config = dict(
    model='autoregressive pixel model',
    dataset='telescope images of galaxies (Galaxy Zoo DECaLS)',
    train_examples=88335,
    image_size=20,
    horizontal_flip=True,
    levels_per_channel=4,
    vocab_size=65,
    arch='transformer_decoder',
    width=256,
    layers=7,
    norm='layernorm',
    norm_position='pre',
    activation='swiglu',
    mlp_ratio=4,
    head_dim=64,
    fused_qkv=True,
    bias='all',
    qk_norm=False,
    parallel_block=False,
    inner_norm=False,
    positions='rope',
    tie_embeddings=True,
    init='xavier_uniform',
    residual_init='scaled_by_depth',
    optimizer='muon',
    muon_scale='spectral',
    lr=0.0091,
    momentum=0.95,
    nesterov=True,
    orthogonalizer='newton_schulz_5',
    adamw_lr_other_params=0.0024,
    grad_clip=1.0,
    steps=15800,
    batch_size=64,
    epochs=11.4,
    lr_schedule='step',
    warmup_steps=310,
    weight_decay=0.05,
    adamw_weight_decay_other_params=0.01,
)
Rows from block 4, named by matrix and row number. Rows with one number belong to one neuron. Each number is 50 + 10 x the weight over its row's rms, rounded and kept within 0 to 99. All counts start at 0. After the name is the row's rms in percent of the matrix's.
# gate: MLP gate (model.blocks.4.mlp.gate.weight, 1024x256), inputs 86-171
# fc1: MLP up (model.blocks.4.mlp.fc1.weight, 1024x256), inputs 86-171
# fc2: MLP down (model.blocks.4.mlp.fc2.weight, 256x1024, transposed), outputs 86-171
gate.285 029:56 62 49 31 58 44 28 39 59 51 53 47 32 72 57 46 61 27 53 51 45 42 51 37 30 41 57 34 52 42 26 49 49 41 56 30 52 54 47 59 33 50 50 57 62 63 30 43 64 43 62 52 45 51 44 45 54 35 59 58 41 54 58 58 52 60 57 43 56 51 51 56 48 65 52 46 52 43 52 42 26 58 48 49 55 50
fc1.285 028:45 53 31 69 55 55 61 54 29 26 26 59 68 49 50 46 33 45 57 47 61 43 38 40 25 34 53 53 64 48 55 29 45 60 45 50 49 50 43 57 50 44 46 48 61 43 31 65 35 50 64 29 50 28 58 47 49 37 50 40 54 51 43 53 53 48 52 57 51 61 39 61 44 49 41 32 57 47 53 29 59 70 51 57 42 29
fc2.285 029:35 50 45 67 59 41 54 60 42 49 17 45 67 46 27 46 45 52 46 42 48 53 56 37 40 56 42 36 40 48 60 44 52 41 44 62 60 54 48 60 55 48 66 68 35 36 32 49 42 34 58 66 51 60 38 63 31 50 52 54 40 64 49 30 68 42 49 51 59 55 56 41 34 47 56 41 34 50 48 63 54 53 51 41 44 50
gate.286 044:50 52 57 20 37 41 38 74 50 49 36 40 61 58 38 51 57 50 67 49 60 47 62 62 34 57 48 30 45 50 45 60 33 45 58 61 44 54 50 72 62 38 44 38 56 58 46 59 61 43 47 55 50 50 30 44 54 42 55 69 26 55 58 50 40 51 45 45 37 62 37 61 59 41 60 45 43 51 39 52 58 47 45 44 51 71
fc1.286 045:37 61 39 51 41 59 56 40 54 40 52 29 60 48 46 45 60 64 62 53 50 47 51 33 40 49 45 63 42 54 42 52 53 46 31 39 38 61 59 66 61 40 42 33 69 59 41 59 53 57 49 58 52 67 48 48 44 50 33 33 49 49 49 47 41 55 55 54 60 56 42 72 62 38 56 51 57 65 54 50 49 67 49 49 35 41
fc2.286 040:34 31 50 63 55 42 53 54 45 57 34 44 46 36 51 36 35 52 51 65 56 46 52 38 56 64 43 54 60 63 67 36 64 71 34 60 64 52 66 45 49 54 53 49 51 39 58 52 55 47 42 44 62 53 33 65 50 63 35 55 53 60 47 44 61 47 42 48 70 44 63 40 33 57 39 32 43 42 67 54 52 37 60 40 56 55
gate.287 092:55 45 55 51 51 49 54 46 45 45 62 52 47 55 52 39 70 53 68 48 43 41 35 55 61 56 62 38 45 52 36 37 37 42 23 51 31 60 48 55 62 47 42 55 53 45 55 27 54 38 43 57 50 63 69 44 59 42 40 60 56 55 62 63 37 47 46 36 42 51 60 45 40 44 49 47 48 38 63 51 47 57 40 65 52 49
fc1.287 099:61 40 72 67 51 49 50 50 51 59 35 45 49 47 57 55 43 38 66 60 18 32 33 36 76 58 57 59 67 63 61 55 57 42 46 41 55 49 52 53 44 70 60 57 59 61 46 71 46 54 32 44 60 45 74 64 64 43 52 50 67 26 51 39 36 48 49 52 48 58 50 53 38 58 54 65 45 50 47 51 54 34 39 37 46 67
fc2.287 087:47 32 43 44 50 58 53 49 63 65 53 61 70 56 51 43 39 44 49 58 61 59 44 44 43 47 38 51 52 45 49 50 48 56 62 42 58 49 60 32 42 38 53 39 33 53 30 44 43 73 31 40 49 51 63 49 52 55 49 60 57 48 36 49 48 33 38 56 40 61 65 46 65 52 44 48 57 43 61 58 43 50 59 57 17 63
gate.288 065:47 48 56 63 37 33 62 42 44 55 50 42 58 36 48 57 30 50 38 44 64 51 49 80 47 46 48 54 49 42 39 46 58 56 57 66 49 64 59 42 43 74 54 35 65 39 54 53 50 69 61 57 47 62 49 38 59 44 59 44 57 39 50 51 59 46 64 59 43 40 45 45 43 46 56 52 66 48 50 53 62 47 38 56 40 37
fc1.288 067:65 52 47 46 58 59 36 66 62 51 51 48 48 53 52 26 65 52 70 52 27 57 45 29 56 62 44 47 57 62 48 48 46 51 51 46 52 38 60 52 65 34 46 58 38 71 53 47 65 40 48 52 49 39 57 62 41 64 55 48 52 66 51 57 33 41 34 50 45 60 57 43 65 37 44 51 54 45 53 25 29 53 55 35 57 59
fc2.288 075:38 32 47 59 17 53 43 63 55 38 61 46 50 57 46 50 59 51 56 34 55 38 31 55 39 55 53 56 31 62 45 50 43 54 45 50 58 48 31 54 56 60 53 66 27 45 42 46 40 59 43 58 62 48 38 55 36 48 42 49 59 48 32 51 38 59 47 39 50 64 31 45 49 61 59 51 47 34 66 69 39 47 59 57 50 53
gate.289 129:44 42 27 45 41 44 57 46 51 44 41 60 57 34 54 54 29 53 45 54 53 41 30 53 62 47 43 41 46 59 53 47 54 40 38 46 44 49 64 42 60 34 50 36 64 67 46 67 54 46 41 39 40 56 54 60 47 46 66 44 53 54 45 44 55 45 54 41 36 52 56 46 49 32 49 66 42 42 32 43 55 43 49 55 38 37
fc1.289 132:47 48 34 59 59 56 45 52 48 66 40 49 56 56 36 50 56 35 55 28 53 52 70 38 51 48 51 52 62 36 44 59 58 65 57 35 66 39 52 56 31 58 42 66 40 41 56 49 60 54 37 56 47 51 45 42 51 50 50 79 57 52 49 38 42 44 33 59 52 47 50 63 57 41 61 47 58 64 43 50 62 58 55 51 65 50
fc2.289 131:24 53 38 57 43 41 34 46 59 60 52 31 53 61 58 49 45 51 67 36 31 51 43 31 51 64 47 36 23 57 45 47 51 40 46 42 35 35 59 29 69 57 41 46 36 54 43 54 29 56 45 58 73 41 44 40 62 70 48 50 44 50 48 48 52 68 61 63 53 29 43 42 52 45 63 54 31 41 55 51 49 51 47 44 66 40
gate.290 133:51 43 49 59 61 60 66 47 48 38 50 41 57 42 48 45 39 56 43 43 47 32 49 45 38 61 59 57 55 51 41 53 31 42 46 64 55 61 45 37 35 48 32 41 41 35 42 51 57 57 59 45 61 46 40 45 47 58 54 59 67 60 49 42 43 41 55 59 44 60 51 58 52 38 38 54 43 42 72 44 57 43 51 53 70 49
fc1.290 137:59 58 40 53 48 46 57 46 63 35 32 46 54 42 53 43 42 39 47 65 45 54 38 32 51 40 57 66 40 44 43 54 39 58 54 55 68 58 48 42 47 45 53 47 41 37 37 40 64 49 50 55 36 52 52 41 37 52 51 60 54 48 44 32 43 54 52 50 53 47 43 51 50 34 33 49 36 43 60 42 54 52 62 44 57 63
fc2.290 139:39 34 48 29 53 51 48 49 66 57 40 59 39 65 73 63 71 60 57 56 40 33 54 46 45 59 36 42 34 44 41 56 56 33 45 36 34 64 48 45 51 51 61 51 48 28 47 39 58 49 53 39 50 52 25 64 29 57 67 48 36 44 47 51 49 61 44 45 50 51 69 55 58 41 56 46 57 41 34 52 46 38 56 50 51 58
gate.292 062:55 42 42 71 39 50 36 54 55 44 48 47 55 35 42 51 53 52 66 42 54 52 44 44 38 52 53 53 69 50 40 60 49 58 28 39 42 51 55 40 38 45 51 46 59 56 43 47 46 51 61 56 41 40 67 51 58 38 40 57 71 46 57 29 44 47 70 50 50 56 66 39 30 38 57 45 47 49 60 63 61 56 46 50 40 69
fc1.292 066:46 47 44 51 64 42 68 42 41 55 65 48 60 63 46 62 61 49 47 60 34 41 44 48 56 47 59 30 34 47 61 51 35 50 60 69 56 55 61 67 66 47 38 47 55 45 69 47 51 37 55 47 52 54 55 60 47 47 45 38 47 52 31 53 59 58 20 45 40 48 26 51 63 65 47 57 53 46 40 41 47 47 61 56 57 55
fc2.292 062:44 50 44 42 78 52 41 52 67 50 55 68 39 42 60 70 57 49 59 60 52 55 48 40 52 46 51 45 69 53 40 46 45 40 61 47 49 33 52 44 68 59 47 56 51 45 57 47 18 39 53 58 55 48 53 61 45 43 48 43 44 58 41 31 55 59 45 50 48 50 59 58 56 42 49 39 50 52 37 56 54 39 60 36 67 43
gate.293 125:50 57 59 66 48 49 39 52 46 55 67 55 55 44 58 60 29 40 66 38 50 45 69 52 49 54 46 64 71 56 64 70 46 61 68 45 68 42 50 57 62 55 53 39 41 73 46 43 71 53 47 71 39 49 46 45 57 40 28 43 56 45 46 57 45 39 41 54 35 61 54 39 47 44 44 35 36 54 44 65 33 48 57 44 34 39
fc1.293 120:46 52 32 50 30 55 36 52 52 64 31 59 31 47 58 55 47 61 57 61 57 41 47 49 44 57 69 45 55 53 30 34 51 53 36 54 38 38 42 62 61 33 38 52 37 56 52 67 39 54 65 51 74 49 56 71 51 50 49 59 52 60 45 51 46 50 47 44 70 54 51 34 61 52 45 62 77 47 47 39 56 56 45 47 49 54
fc2.293 130:68 41 45 52 39 49 48 57 52 48 33 43 38 40 64 67 71 61 52 45 31 31 54 36 52 45 42 64 57 41 41 55 49 37 45 48 39 50 60 48 51 31 53 36 37 37 59 29 50 43 37 28 54 64 52 54 58 44 56 40 55 49 35 75 50 49 53 66 81 42 48 48 52 59 47 50 54 63 57 57 69 33 46 46 58 44
gate.294 099:65 63 71 59 32 26 61 52 38 36 53 72 45 52 47 45 67 73 46 53 56 56 43 58 52 48 43 48 70 60 80 43 41 29 33 50 47 46 45 50 49 44 47 44 54 51 38 60 50 39 55 61 49 50 53 42 58 51 47 45 43 50 44 39 47 30 48 58 42 35 52 51 50 60 57 37 64 35 46 52 37 43 40 62 43 56
fc1.294 098:63 48 51 72 39 64 52 59 45 59 44 56 66 68 46 43 45 50 43 59 57 41 60 46 51 61 40 61 46 32 45 45 39 51 58 49 35 43 55 55 58 39 45 36 48 53 49 43 46 49 45 69 57 51 52 57 50 50 52 57 81 32 46 58 38 39 50 51 27 46 46 64 40 45 53 50 53 39 26 47 52 45 52 62 34 54
fc2.294 088:57 48 37 34 53 56 63 57 49 53 54 44 41 41 32 42 41 57 42 66 57 54 60 50 45 49 29 37 67 51 46 42 54 45 83 57 69 20 55 53 49 48 38 63 52 52 53 47 65 54 45 49 51 39 58 31 43 56 19 53 51 47 50 53 54 48 45 67 66 54 55 43 53 59 40 42 54 47 32 63 55 48 56 44 35 58
gate.295 053:49 49 47 60 60 35 53 37 46 58 43 34 80 58 64 45 51 63 50 49 43 59 48 63 57 51 50 50 47 42 56 43 46 62 34 57 51 57 71 54 53 42 59 63 49 68 62 48 51 53 49 45 67 37 62 63 51 46 34 49 39 52 63 37 39 42 47 61 53 40 51 39 46 52 38 52 55 53 63 47 57 34 40 63 52 54
fc1.295 053:35 57 53 73 70 38 40 47 37 70 38 38 49 57 51 51 55 50 52 35 49 54 44 62 39 55 39 54 37 64 45 40 47 59 53 32 52 49 44 46 53 46 57 58 52 50 65 50 54 40 46 59 58 47 51 28 52 42 20 50 60 32 36 34 54 39 45 53 54 54 57 47 51 58 60 51 60 40 54 32 54 49 55 56 72 52
fc2.295 052:55 53 60 15 47 42 62 52 35 41 38 63 44 61 35 64 38 45 32 56 71 57 58 46 56 50 62 65 52 42 44 53 47 40 25 42 55 56 63 43 36 48 54 60 61 45 64 63 65 52 60 53 57 39 46 32 61 53 62 37 65 51 62 47 34 46 57 36 35 41 67 54 56 66 55 48 46 35 57 57 49 58 49 49 59 46
gate.296 098:23 48 41 42 52 51 38 57 40 53 60 54 79 51 63 63 53 60 31 41 62 36 27 60 57 51 44 40 30 41 52 41 31 36 38 48 36 33 56 58 38 38 42 39 59 53 47 47 53 56 47 50 59 62 42 42 50 57 40 33 44 55 40 41 52 63 78 56 52 75 50 45 54 63 58 51 38 45 50 49 27 47 46 56 51 62
fc1.296 104:53 32 61 59 49 45 35 60 56 59 69 45 35 57 70 47 58 54 66 37 61 65 68 48 48 31 48 45 77 56 47 29 63 61 70 50 41 64 60 26 57 67 47 53 53 62 51 63 49 41 56 58 46 47 52 51 41 54 60 53 46 50 59 65 60 37 32 46 53 36 42 54 52 58 57 36 58 54 71 28 74 42 53 56 49 44
fc2.296 098:44 61 52 35 50 52 53 42 59 67 47 45 60 45 82 47 43 60 45 60 40 53 54 40 37 51 46 44 48 38 65 55 55 45 59 51 35 72 72 55 60 39 64 32 40 42 54 51 52 55 55 43 47 49 36 66 34 71 67 37 46 43 45 62 55 64 55 35 46 46 67 47 53 41 42 58 56 46 46 36 56 60 52 63 57 43
gate.297 106:60 49 40 31 51 57 40 50 55 44 46 52 50 62 61 35 25 66 75 73 62 50 58 33 34 60 62 51 50 32 59 56 57 65 36 36 65 59 76 53 47 68 53 38 62 45 33 55 54 53 44 53 48 55 35 56 36 50 51 35 46 48 51 36 53 53 49 40 61 42 47 44 60 51 47 46 54 58 47 51 53 41 51 50 55 67
fc1.297 111:50 54 61 47 46 42 52 50 65 57 49 67 56 49 61 40 50 50 46 50 37 57 64 56 60 48 50 45 43 60 54 40 55 28 63 64 35 54 52 35 45 42 46 38 59 45 52 48 46 61 49 54 37 39 46 59 43 49 56 41 50 41 56 73 57 63 53 54 47 51 46 46 43 41 49 49 49 53 62 64 49 46 45 48 65 38
fc2.297 105:43 64 48 56 38 53 45 41 49 57 48 34 47 57 38 57 58 50 54 51 60 39 61 57 49 58 40 52 37 49 51 44 44 51 42 54 46 70 33 48 38 42 49 34 40 52 49 61 58 51 47 47 51 47 41 55 53 58 51 59 51 35 40 55 60 45 36 52 71 64 77 67 42 44 54 68 62 41 50 55 44 45 61 59 30 51