{
  "arch": "transformer_decoder",
  "model": "autoregressive pixel model",
  "dataset": "telescope images of galaxies (Galaxy Zoo DECaLS)",
  "train_examples": 88335,
  "image_size": 20,
  "horizontal_flip": true,
  "levels_per_channel": 4,
  "vocab_size": 65,
  "width": 256,
  "layers": 7,
  "norm": "layernorm",
  "norm_position": "pre",
  "hidden_act": "swiglu",
  "mlp_ratio": 4,
  "head_dim": 64,
  "fused_qkv": true,
  "bias": "all",
  "qk_norm": false,
  "parallel_block": false,
  "inner_norm": false,
  "positions": "rope",
  "tie_word_embeddings": true,
  "init": "xavier_uniform",
  "residual_init": "scaled_by_depth",
  "optimizer": "muon",
  "muon_scale": "spectral",
  "learning_rate": 0.0091,
  "momentum": 0.95,
  "nesterov": true,
  "orthogonalizer": "newton_schulz_5",
  "adamw_lr_other_params": 0.0024,
  "max_grad_norm": 1.0,
  "max_steps": 15800,
  "batch_size": 64,
  "epochs": 11.4,
  "lr_schedule": "step",
  "warmup_steps": 310,
  "weight_decay": 0.05,
  "adamw_weight_decay_other_params": 0.01
}
Rows from block 4, named by matrix and row number. Rows with one number belong to one neuron. Each number is 128 + 32 x the weight over its row's rms, rounded and kept within 0 to 255. All counts start at 0. After the name is the row's rms in percent of the matrix's.
# gate: MLP gate (model.blocks.4.mlp.gate.weight, 1024x256), inputs 0-85
# fc1: MLP up (model.blocks.4.mlp.fc1.weight, 1024x256), inputs 0-85
# fc2: MLP down (model.blocks.4.mlp.fc2.weight, 256x1024, transposed), outputs 0-85
gate.558 064 [148 152 161 126 122 143 114  60 158 164  98 198  64  73 115 143 176  95 146 112 114 123 174 158  99  93 122 144 119 118  70 197 154  83 138 114 104 109 132 126 107 149  96 157 153 131 104 114  92  85  98  76 124 122 125 151 122 173 110 135 168 148 137 122 121 108 170 170 106 194 115 108 157 180 148 137 115 123 155 141  94 148 169 138 131 115]
gate.559 110 [ 94 128 170 132 131 114  55 106 144  90  97 118 128 136  84 167 135  87 115 109 158 104 182 158 111  67 114 157  94 164 168  86  96 113 105 102 134 112  93 208 156 116  92 130 116 125 106 111 129 167 157 121 158  88 148 150 161 125 107 144 169 140 166 204 144  99 106 148 157  33 129 158 112 119  78 129 119 117 115 160 125 114  74 202 165  40]
gate.560 142 [119 113 122 144 139  88 170  74 136 140 119 124 177 130 123 148 152 111 181  98 134  93  63 140 108 156  65 120 132  69 145 105 115 148 189 139 151 105 138 189 122 105  77 106 150 156  71 116 155 106 129 117 133 147 200  54  95  87 229 156 181  93 102 173 163 156 103 120 189 173 162 127 145 181 113 117 111 158  72 101 137 125 118 115 141 105]
gate.561 019 [122  95 106 139 126 125 147 174  86 165 200 127 146  83  91 163 147 128  96 158 140 145 128 106  73 134 124 147  72 170 154 108 104 132 150 188 182 143 107 120 107 176 105 150 201  93 152 175 169 129  72 119 102 129 125 133  98 172 136 139 174 133 143 115 100 144 181 153  99 179  84 101 177 129 186 138 178 110 127  91  90 174 109  75 125 103]
gate.562 013 [181 105 121 137 120 117 163 174 122 151 136 110 118 119 113  64  88 161 113 159 105 150 163 170 147 142 135 113 163 101  83 116 141  99 139 152 151 149 139 191 149 113 122 137 157 110 113  93 144 125  65 146  85  80 170 155 123 121 114  97 175 125 130 139 121  98 171 120 122 105 244 119 131 152 185 130 132 138  97 138 118 144 207  70 104 144]
gate.563 092 [180  79 150 137 144 166  95 138 169  73 122 147 148  85  81 195 123  76 123 159 126 119  75 167 150 127 117  72 135 107 148 117  95 132 115 110 110 153 102 158 120 156 132 111 121  84 154 103 125 143 127 123 138 189  92 108  98 198 156  94 115  80 148 179 118 115 172  87 103 173 163 133 148 104 132 154  96  93 160 173 117 170 167 110 167 157]
gate.564 108 [141 164 160 122 117 164 157 111 104 124 118 103  57  67 147  69  88 103 127 111 127 133 165 164 134  80 100 129 128 126 156  94 180 137 112 171 110  84 115 178 111 141  93 121 154 117 117 132 105 156 106 122 145 166  67 147 166  97 159 170 193 147 137 138 138 119 209 146 113 141 123 127 168 132 110 132 101 138 119 126 120 174 220  98 188 162]
gate.565 139 [120 103 128 177 127 116 139 103 133 113 138 108 141 155 136 114 115  64 144 158 113 142 135 177 140 107  85 121 142 143 104 181 140 149  53 142  90  73 110  19 181 101 139 122 183 158 162  86  93 141 132 151 126 144 121 140 138 116 193 152 172 120  97 181  77 108 189 146 196  88 111 109 118 122 163 138 182 119 173 116 123 106 129  82 117 147]
gate.566 121 [157 157 154 177  67 110 120 129 141  93 200 127 154  30 133  88 143 141 114 167  79 154  91 141 194 100 206 118 148  94 215  74 116 118 136 137 105 122 165 129 116 122 126 146 123 136 142  52 150 134 102  90 112 137 118 139 133 101 208 154 146 116  84 146 107 191 125 103 133 123  71  73 119 103 155  92 177 112 152 198 108 136 140 162 114  95]
gate.567 118 [140 142 120 125  95 147 133 107 109 181 100 169  95 119 174 147 129 137 155 117  93 151 123 143  89 124 184 125 103  95 140  96 106  66 138 128 134 129 148 168  31 163 139 130 183 141 133 110 144 176 166 124  94  85 164 114 158 136 121  99 138  92 102 145 132  91 137 155 108 111 146 122 160 121 150 165  54 150 111 117 100 170 100  44 138 140]
gate.568 123 [122 135 116 171 105 116 116 130 156  86 121 138 172 123 116 157 159 147 175 108 141 124  97 173  81 151  85  79 129 155  98 201 123  99 116 139 133 170 145 121 157  97 142 128  68  83 144 147 130 136 173 135  58  62 134 130 169 113 116  68 137 127  96 144  85  97 114 186 168 121 146 105  91 114 153 159 111 115 152 170 124 143  96 147 170 148]
gate.569 122 [110 124 147 159 136  82 149 137 152 146 126 116 164 132 104 131 115 136 144 193 145 113  92 137  77 157  65  99 104 167 176  82  82 127 115 156 139 133 107 143 109  60  43 170 115  71 173 120 138 108 155 177 138 164 223 122 159 152  84  84 138  98 102 162 144 140  59 118 110  82 137 176 137 120 159 142 136 111 102 170 167 107  95 136 119 150]
fc1.558 068 [127 159 119 104 125 154 158 161 155  76 177  99 167 179 131  85 107 150 162 129  56 164 105 127  96 215 128  93 129 159 181 130 143 177 141 105 126 115 104  96 157 121 119  84 137 108 144 100 112 142 116 135 152 115 158  79 102  58 152 176  97 154 121 109 121 157  95 139 197  83 185 109 120  79  63 132 190 162  91 144 163  72 140 136 107 108]
fc1.559 113 [153 119 144 147 152 157  75  78 127  88  57 126 140 158 102 136 135  79 100  74 147 113 170 184  91 150  81 139  96 144 156  82 116 124 118  91  93 136 132 139 178  81 122 136 132 131 126 107 115 227 168 105 131 102 125 180 141 126  80 124 170  96 167 172 129 149 147 138 171  84  85 187 156 114  96 154 139 107 127 144 102  96 104 159 142  55]
fc1.560 151 [197 102 129 126 103  97  98 115  97 211 121 106 125 109  85 101  87  78 125 171 132 123  96 102  95 132 160 121 131 139 148  89  87 144 102 124 117 166 149 136 225 103 152 125  71  94 162 140 188 127 166  80  70 159 142 156  84 146 115 113 140 116 128 145 152 156 164 151 153 147 110  96 123 149 141 106 153 141 152 110 181 117 134 181 107 101]
fc1.561 020 [184 113 153 126 138  94 136 151  66 104 192 181 153 133  94 104  66  91 114 128 194  91 135  93 160 137 142 110 116 171 134  83 129 132 140 161 152  95 114 167  65 180 121 211 110 124 136 120  90 163 149 124  94 160  91 144 137 132 107 119 158 138 169 157 198 162 176 128 167 118 108 137 131 172 106 117 165 147 124 105 108 153 183  80 114  65]
fc1.562 016 [ 95 115 115 151 163 122 131  83 117 124 129 142 185 152 128 155 116 137 129 130 132 177  86 127  89  65 113 159 103 146 166 143 127 120 124 120 140 119 142  58 102  97 113 108 105 100 176  89 148 133 187  65 187  61  90  98 107 168 113 128 115  98 112 112 132 153 132 102 142 105  80 100 124 137 148 155 119 142 196 128 145 127 100 174 149 157]
fc1.563 096 [101 177 154 139 104 104 158 144 147 144 139  99  83 108  69 131  72 128  87 137 159 110 138  95 136 151 127 175 125 100 132 136 100 121 177 110 161  82 138 132  97  96 127 133 117 128 105 124 124  98  71 128  42 178 126 100  52 120 122  79 187  72  86 107 116 123  78 139 159 188  95 122 106 102 100 183 117 188 100 160  93 101 145 149 146 122]
fc1.564 110 [112 156 116 112 160 160 117 214 189 111 139  50 169  88 116 156 111 113 102 128 125  76 188 138 103 128 140 104 101 101  93 134  83 111  67 172 177 158 129  98  97 123 174 112  92 162 136 135 114 150 121  90 164  72 190 101 167  87  82  84 178  96 109 104 101 159 131 114 174 175 100 142 137 150 156 149 200 148 170 143 163 132 117 141 154  85]
fc1.565 145 [116 145 168 154 180 138 161  72 111 108 121  83  95 131 140  65 170 144 148  56 107 148  92 186 123 129 117 172  89 120 101 159 113 139 100 110 154 136 111  89 194 162 112 118 168 121 228 118 124 114  71 155 105 124 165  90 127 142 155  89 134 125 144 153 124 150 170 161 138 119 138 135  99 120 120 158 138 110 128 133 127 101 102  31 134 117]
fc1.566 116 [ 80 151 109 114 146 138  96 176 146 131 132 122 145 136 131 127 107 132 120 141 151 150 142  70 139 141 125 138 175 113 155 166 138 119 154 140 100 104 131 101 127 144 117 128 178 128 134 148  76 160 154  98  99 143 112 117 132 102  47  88 111 170  55  93 184 166 139 126 153  92 169  77 129  93 150 116 134  97 142 145 116  96 134 161 111 115]
fc1.567 119 [185 125  89 112 109 122 143 104 140 174 159  79 116 160 157 176 102 142 112 148  96 139 149 131 143  73 121 135 140 133 151  95  84 169 120 146 142 129 124 179  38 118 147 146 141  81 133  79 149 108  93 126  93 174 135 102 190 113 112 129 180 135 194 104 119 110  63  65 116  84 130 147  93  73 140 124 133 108  85 143 156 116 130  66 117 143]
fc1.568 110 [131 180 156 113 136 134  97 135 175 126 142 131 149 147 171 109  60 133  43 144 174 101 153 131 125 153 138 156 166 136 127  84 108 120 130 122  95  60 125 105 110 152 146 102 161 106 159 163  73 142 141 133 171 151 132 137 196 178 158 103 113  92 146 118 167 108 158 103 121 106  80  88 168  20 141 180 201  91  93  56 167 109 153 130  57 101]
fc1.569 117 [109 125 105 115 159 172 111 127 112 137  75 168 128 179 180  51 128  89 128 120 143 149 120  44 119 126 191  80 112 113 109 139 114 135  91 143  62 125 136  99 133 165 161 103  90 103 111 122 118 140 147 117  90 158  30 102 122 153 174  83  50 144  81  97 161 110 155 139 174 139 108 101 137 190  80 131 110 129 117  96  80 129 140 164 120 159]
fc2.558 068 [ 65 125 120 123 128 143  77  77 102 192  94 143  70 150  88 135 120 109  85 129 125 139 144 140 114 139 179 115 132 143 122 138 115 124  88 156 163 100 147 154 131  74  98 110 183 157 131 111  68 108 100 115  86 146 146  92 119 126 119 164 140  86 111 156 155 154 166 183  96 143 149 126 131 130 159 103  33 100 115 135 161 101 105 108  95  93]
fc2.559 106 [170  82 144 136  89  80  51 130 100 135 149  75 187 122 176 127 222 109 161  94 126 144 125 110 231 170 121 110 141 133 133 153 149 153 155 130  95 108  94 119 145 100  90 150  76 131 143 148 113  94 181 139  73 105 140 167  93  32 167 182 111 108 118 125 152 103  80 117 152 129  91 116 181  96  80  78  85 111 155 144 122 119 117 157  77 131]
fc2.560 150 [136 106 116 112 145 121 158 153 149  81 128  87 143 121 135 156 133 152 117 122  97 145 153  93 178  95 199  93 124 175 143  71 128  99 113 154 124 111 106 121 145 151 126 114 120 114 118 115 111  79 137 114 121 139  91 107 101  81 203 134 137  92 182 112  84 135 160 124 156  91  78 162  87 115 125 133 170 203  85  88 165 118 181 121 134 126]
fc2.561 017 [143 127 158 142 139 125 168 150  75 118  82 135 122 100 157  99 120 123  88 108 169 112 145 115 147 121 127 140 117 148 135 126 174 150 124 143 155 173 124 151 128 164 172  98 155 160 159 212 145 140  85 115 141 120 128 174 121  58 129 140 174 129 150 136 162 199 120 142  79 129 119  86 118 166  95 116 115 139 140 104 148 108 131 161 100  84]
fc2.562 014 [110 114 117 111 118 137 177 128 106 125 200 134 203  98 146 170 130  82 103 148 137 136 122 123 141 203 138 176 110  86  86 117 100 129 185 110 110 155 157 152  73 169  84 136 133  89 101 157 168 176  85 154  56 157 126 135 162 131 123  92 108 147 133 126  89 123  38 126 102  73 177  84 149 140 173 116 136  84 146 129 142 115 137 122  82 180]
fc2.563 096 [160  92 151  82 167 116 103 139 151 153 115 151 132 141  75 114  92 101 153 108 168 122 109 107 156 106 133 151 163 111 182  65 138 119 141 142 140 116 108 126 167 119 136  83 190 119 121  89 104 118  62 142 176 119 118  92 154 161 162 147 167 113 129 128 167 129 127 146 141 194  86 144 202 100 124 125 117 156 137 131 113  62 116  86 161 121]
fc2.564 107 [127  97 147 125 166 112  84  81  81 126 104 137  97 156 128 126  93 208  99  77  89 115  99 138  65 157 114 115 122 168 115 132 112 140 134 121  87 161  79 200 132 149 115 122 120 151 160 110 220 141 123 127 162 152 124 125  70 144  96 112 168 119 145  94 142 125 119 120  56 140 126  97 116 132 135 138  94 149 136 129 132 143 115 144 150 112]
fc2.565 143 [123 117  88 103 138 146 126 147  88 114 141  76 127  75 138 181 128 149 157  94 159 132 140 115 177  96 114  86  99 184 151 156 111  76 113  89 118 164 139 111 117 132 137 127 153 166 182 133 159  57 165 131 138 119 167 137 149 122 129 191 132  84 173  60 131 120 149  55 123 103 112 148 154  91  98 186 154 111 126  93 126  99 152 111 158 145]
fc2.566 113 [135 135 151 148 146 144 110 127 122 189 131 193 114 144 155 132 121  89 116 132 112 136 133 112  91 121 145 104  95 133 123 189 145  99  69 123 164 124 195 110 157  71 108 129 134 117 171 133 106 145 214 140 136 136 124 107 186 125 132 211 188  91 141 100 110 145 129 129 139 130 129 161 179 155 109 125  89 157  72 196 127 143  98 116 148 141]
fc2.567 111 [118 217 132  53 110 216 159  92 176 205 150 140 123 108 131  87 166 107 139 131 120 168 174 120  89 190 101 106  61 134  89 118 168 150 132  60 138 136 120 154  91 157 102 107 239 109 143 142 142 147 108  51 160 119 112 122 109  96  99 138 104 114  64 101 159 147 112  85 110 119 145 104 149 103 116 164 106 118 121 109 115 127 151 138 154 149]
fc2.568 111 [166 188  92 187 181  89 125 127 156 129 138  97 124 125  77 159 101 137 125 120 103 184 124 132 131 100 198 139 108 102 127 129  86 102 135 125 127 132  80 119  91 104 159 182 148 103 122 114 163 127 151 137 117 115 132 158 139 164 113  89  70 109 120 170 185  92 112 190  98 154 154  71 132 113 131  97 114 123  88 121 135 115 139 109 117 116]
fc2.569 124 [139 163  99 108 179 149  93 165 146 190 100 189 121 113 131 135 105 122 125 160 194  45 146 174 114 119 173  67  73 133 172 112 122 100 180 150 147 131 139  57 170  81 149  99 108 110 150 114 193  99 150 124 166 179 143 163  99 137 189 121 132 137 156  91 133 129 108 145  77 138 144 104 141 177 101 134 114 100 135 173 105 146 121 136 163 138]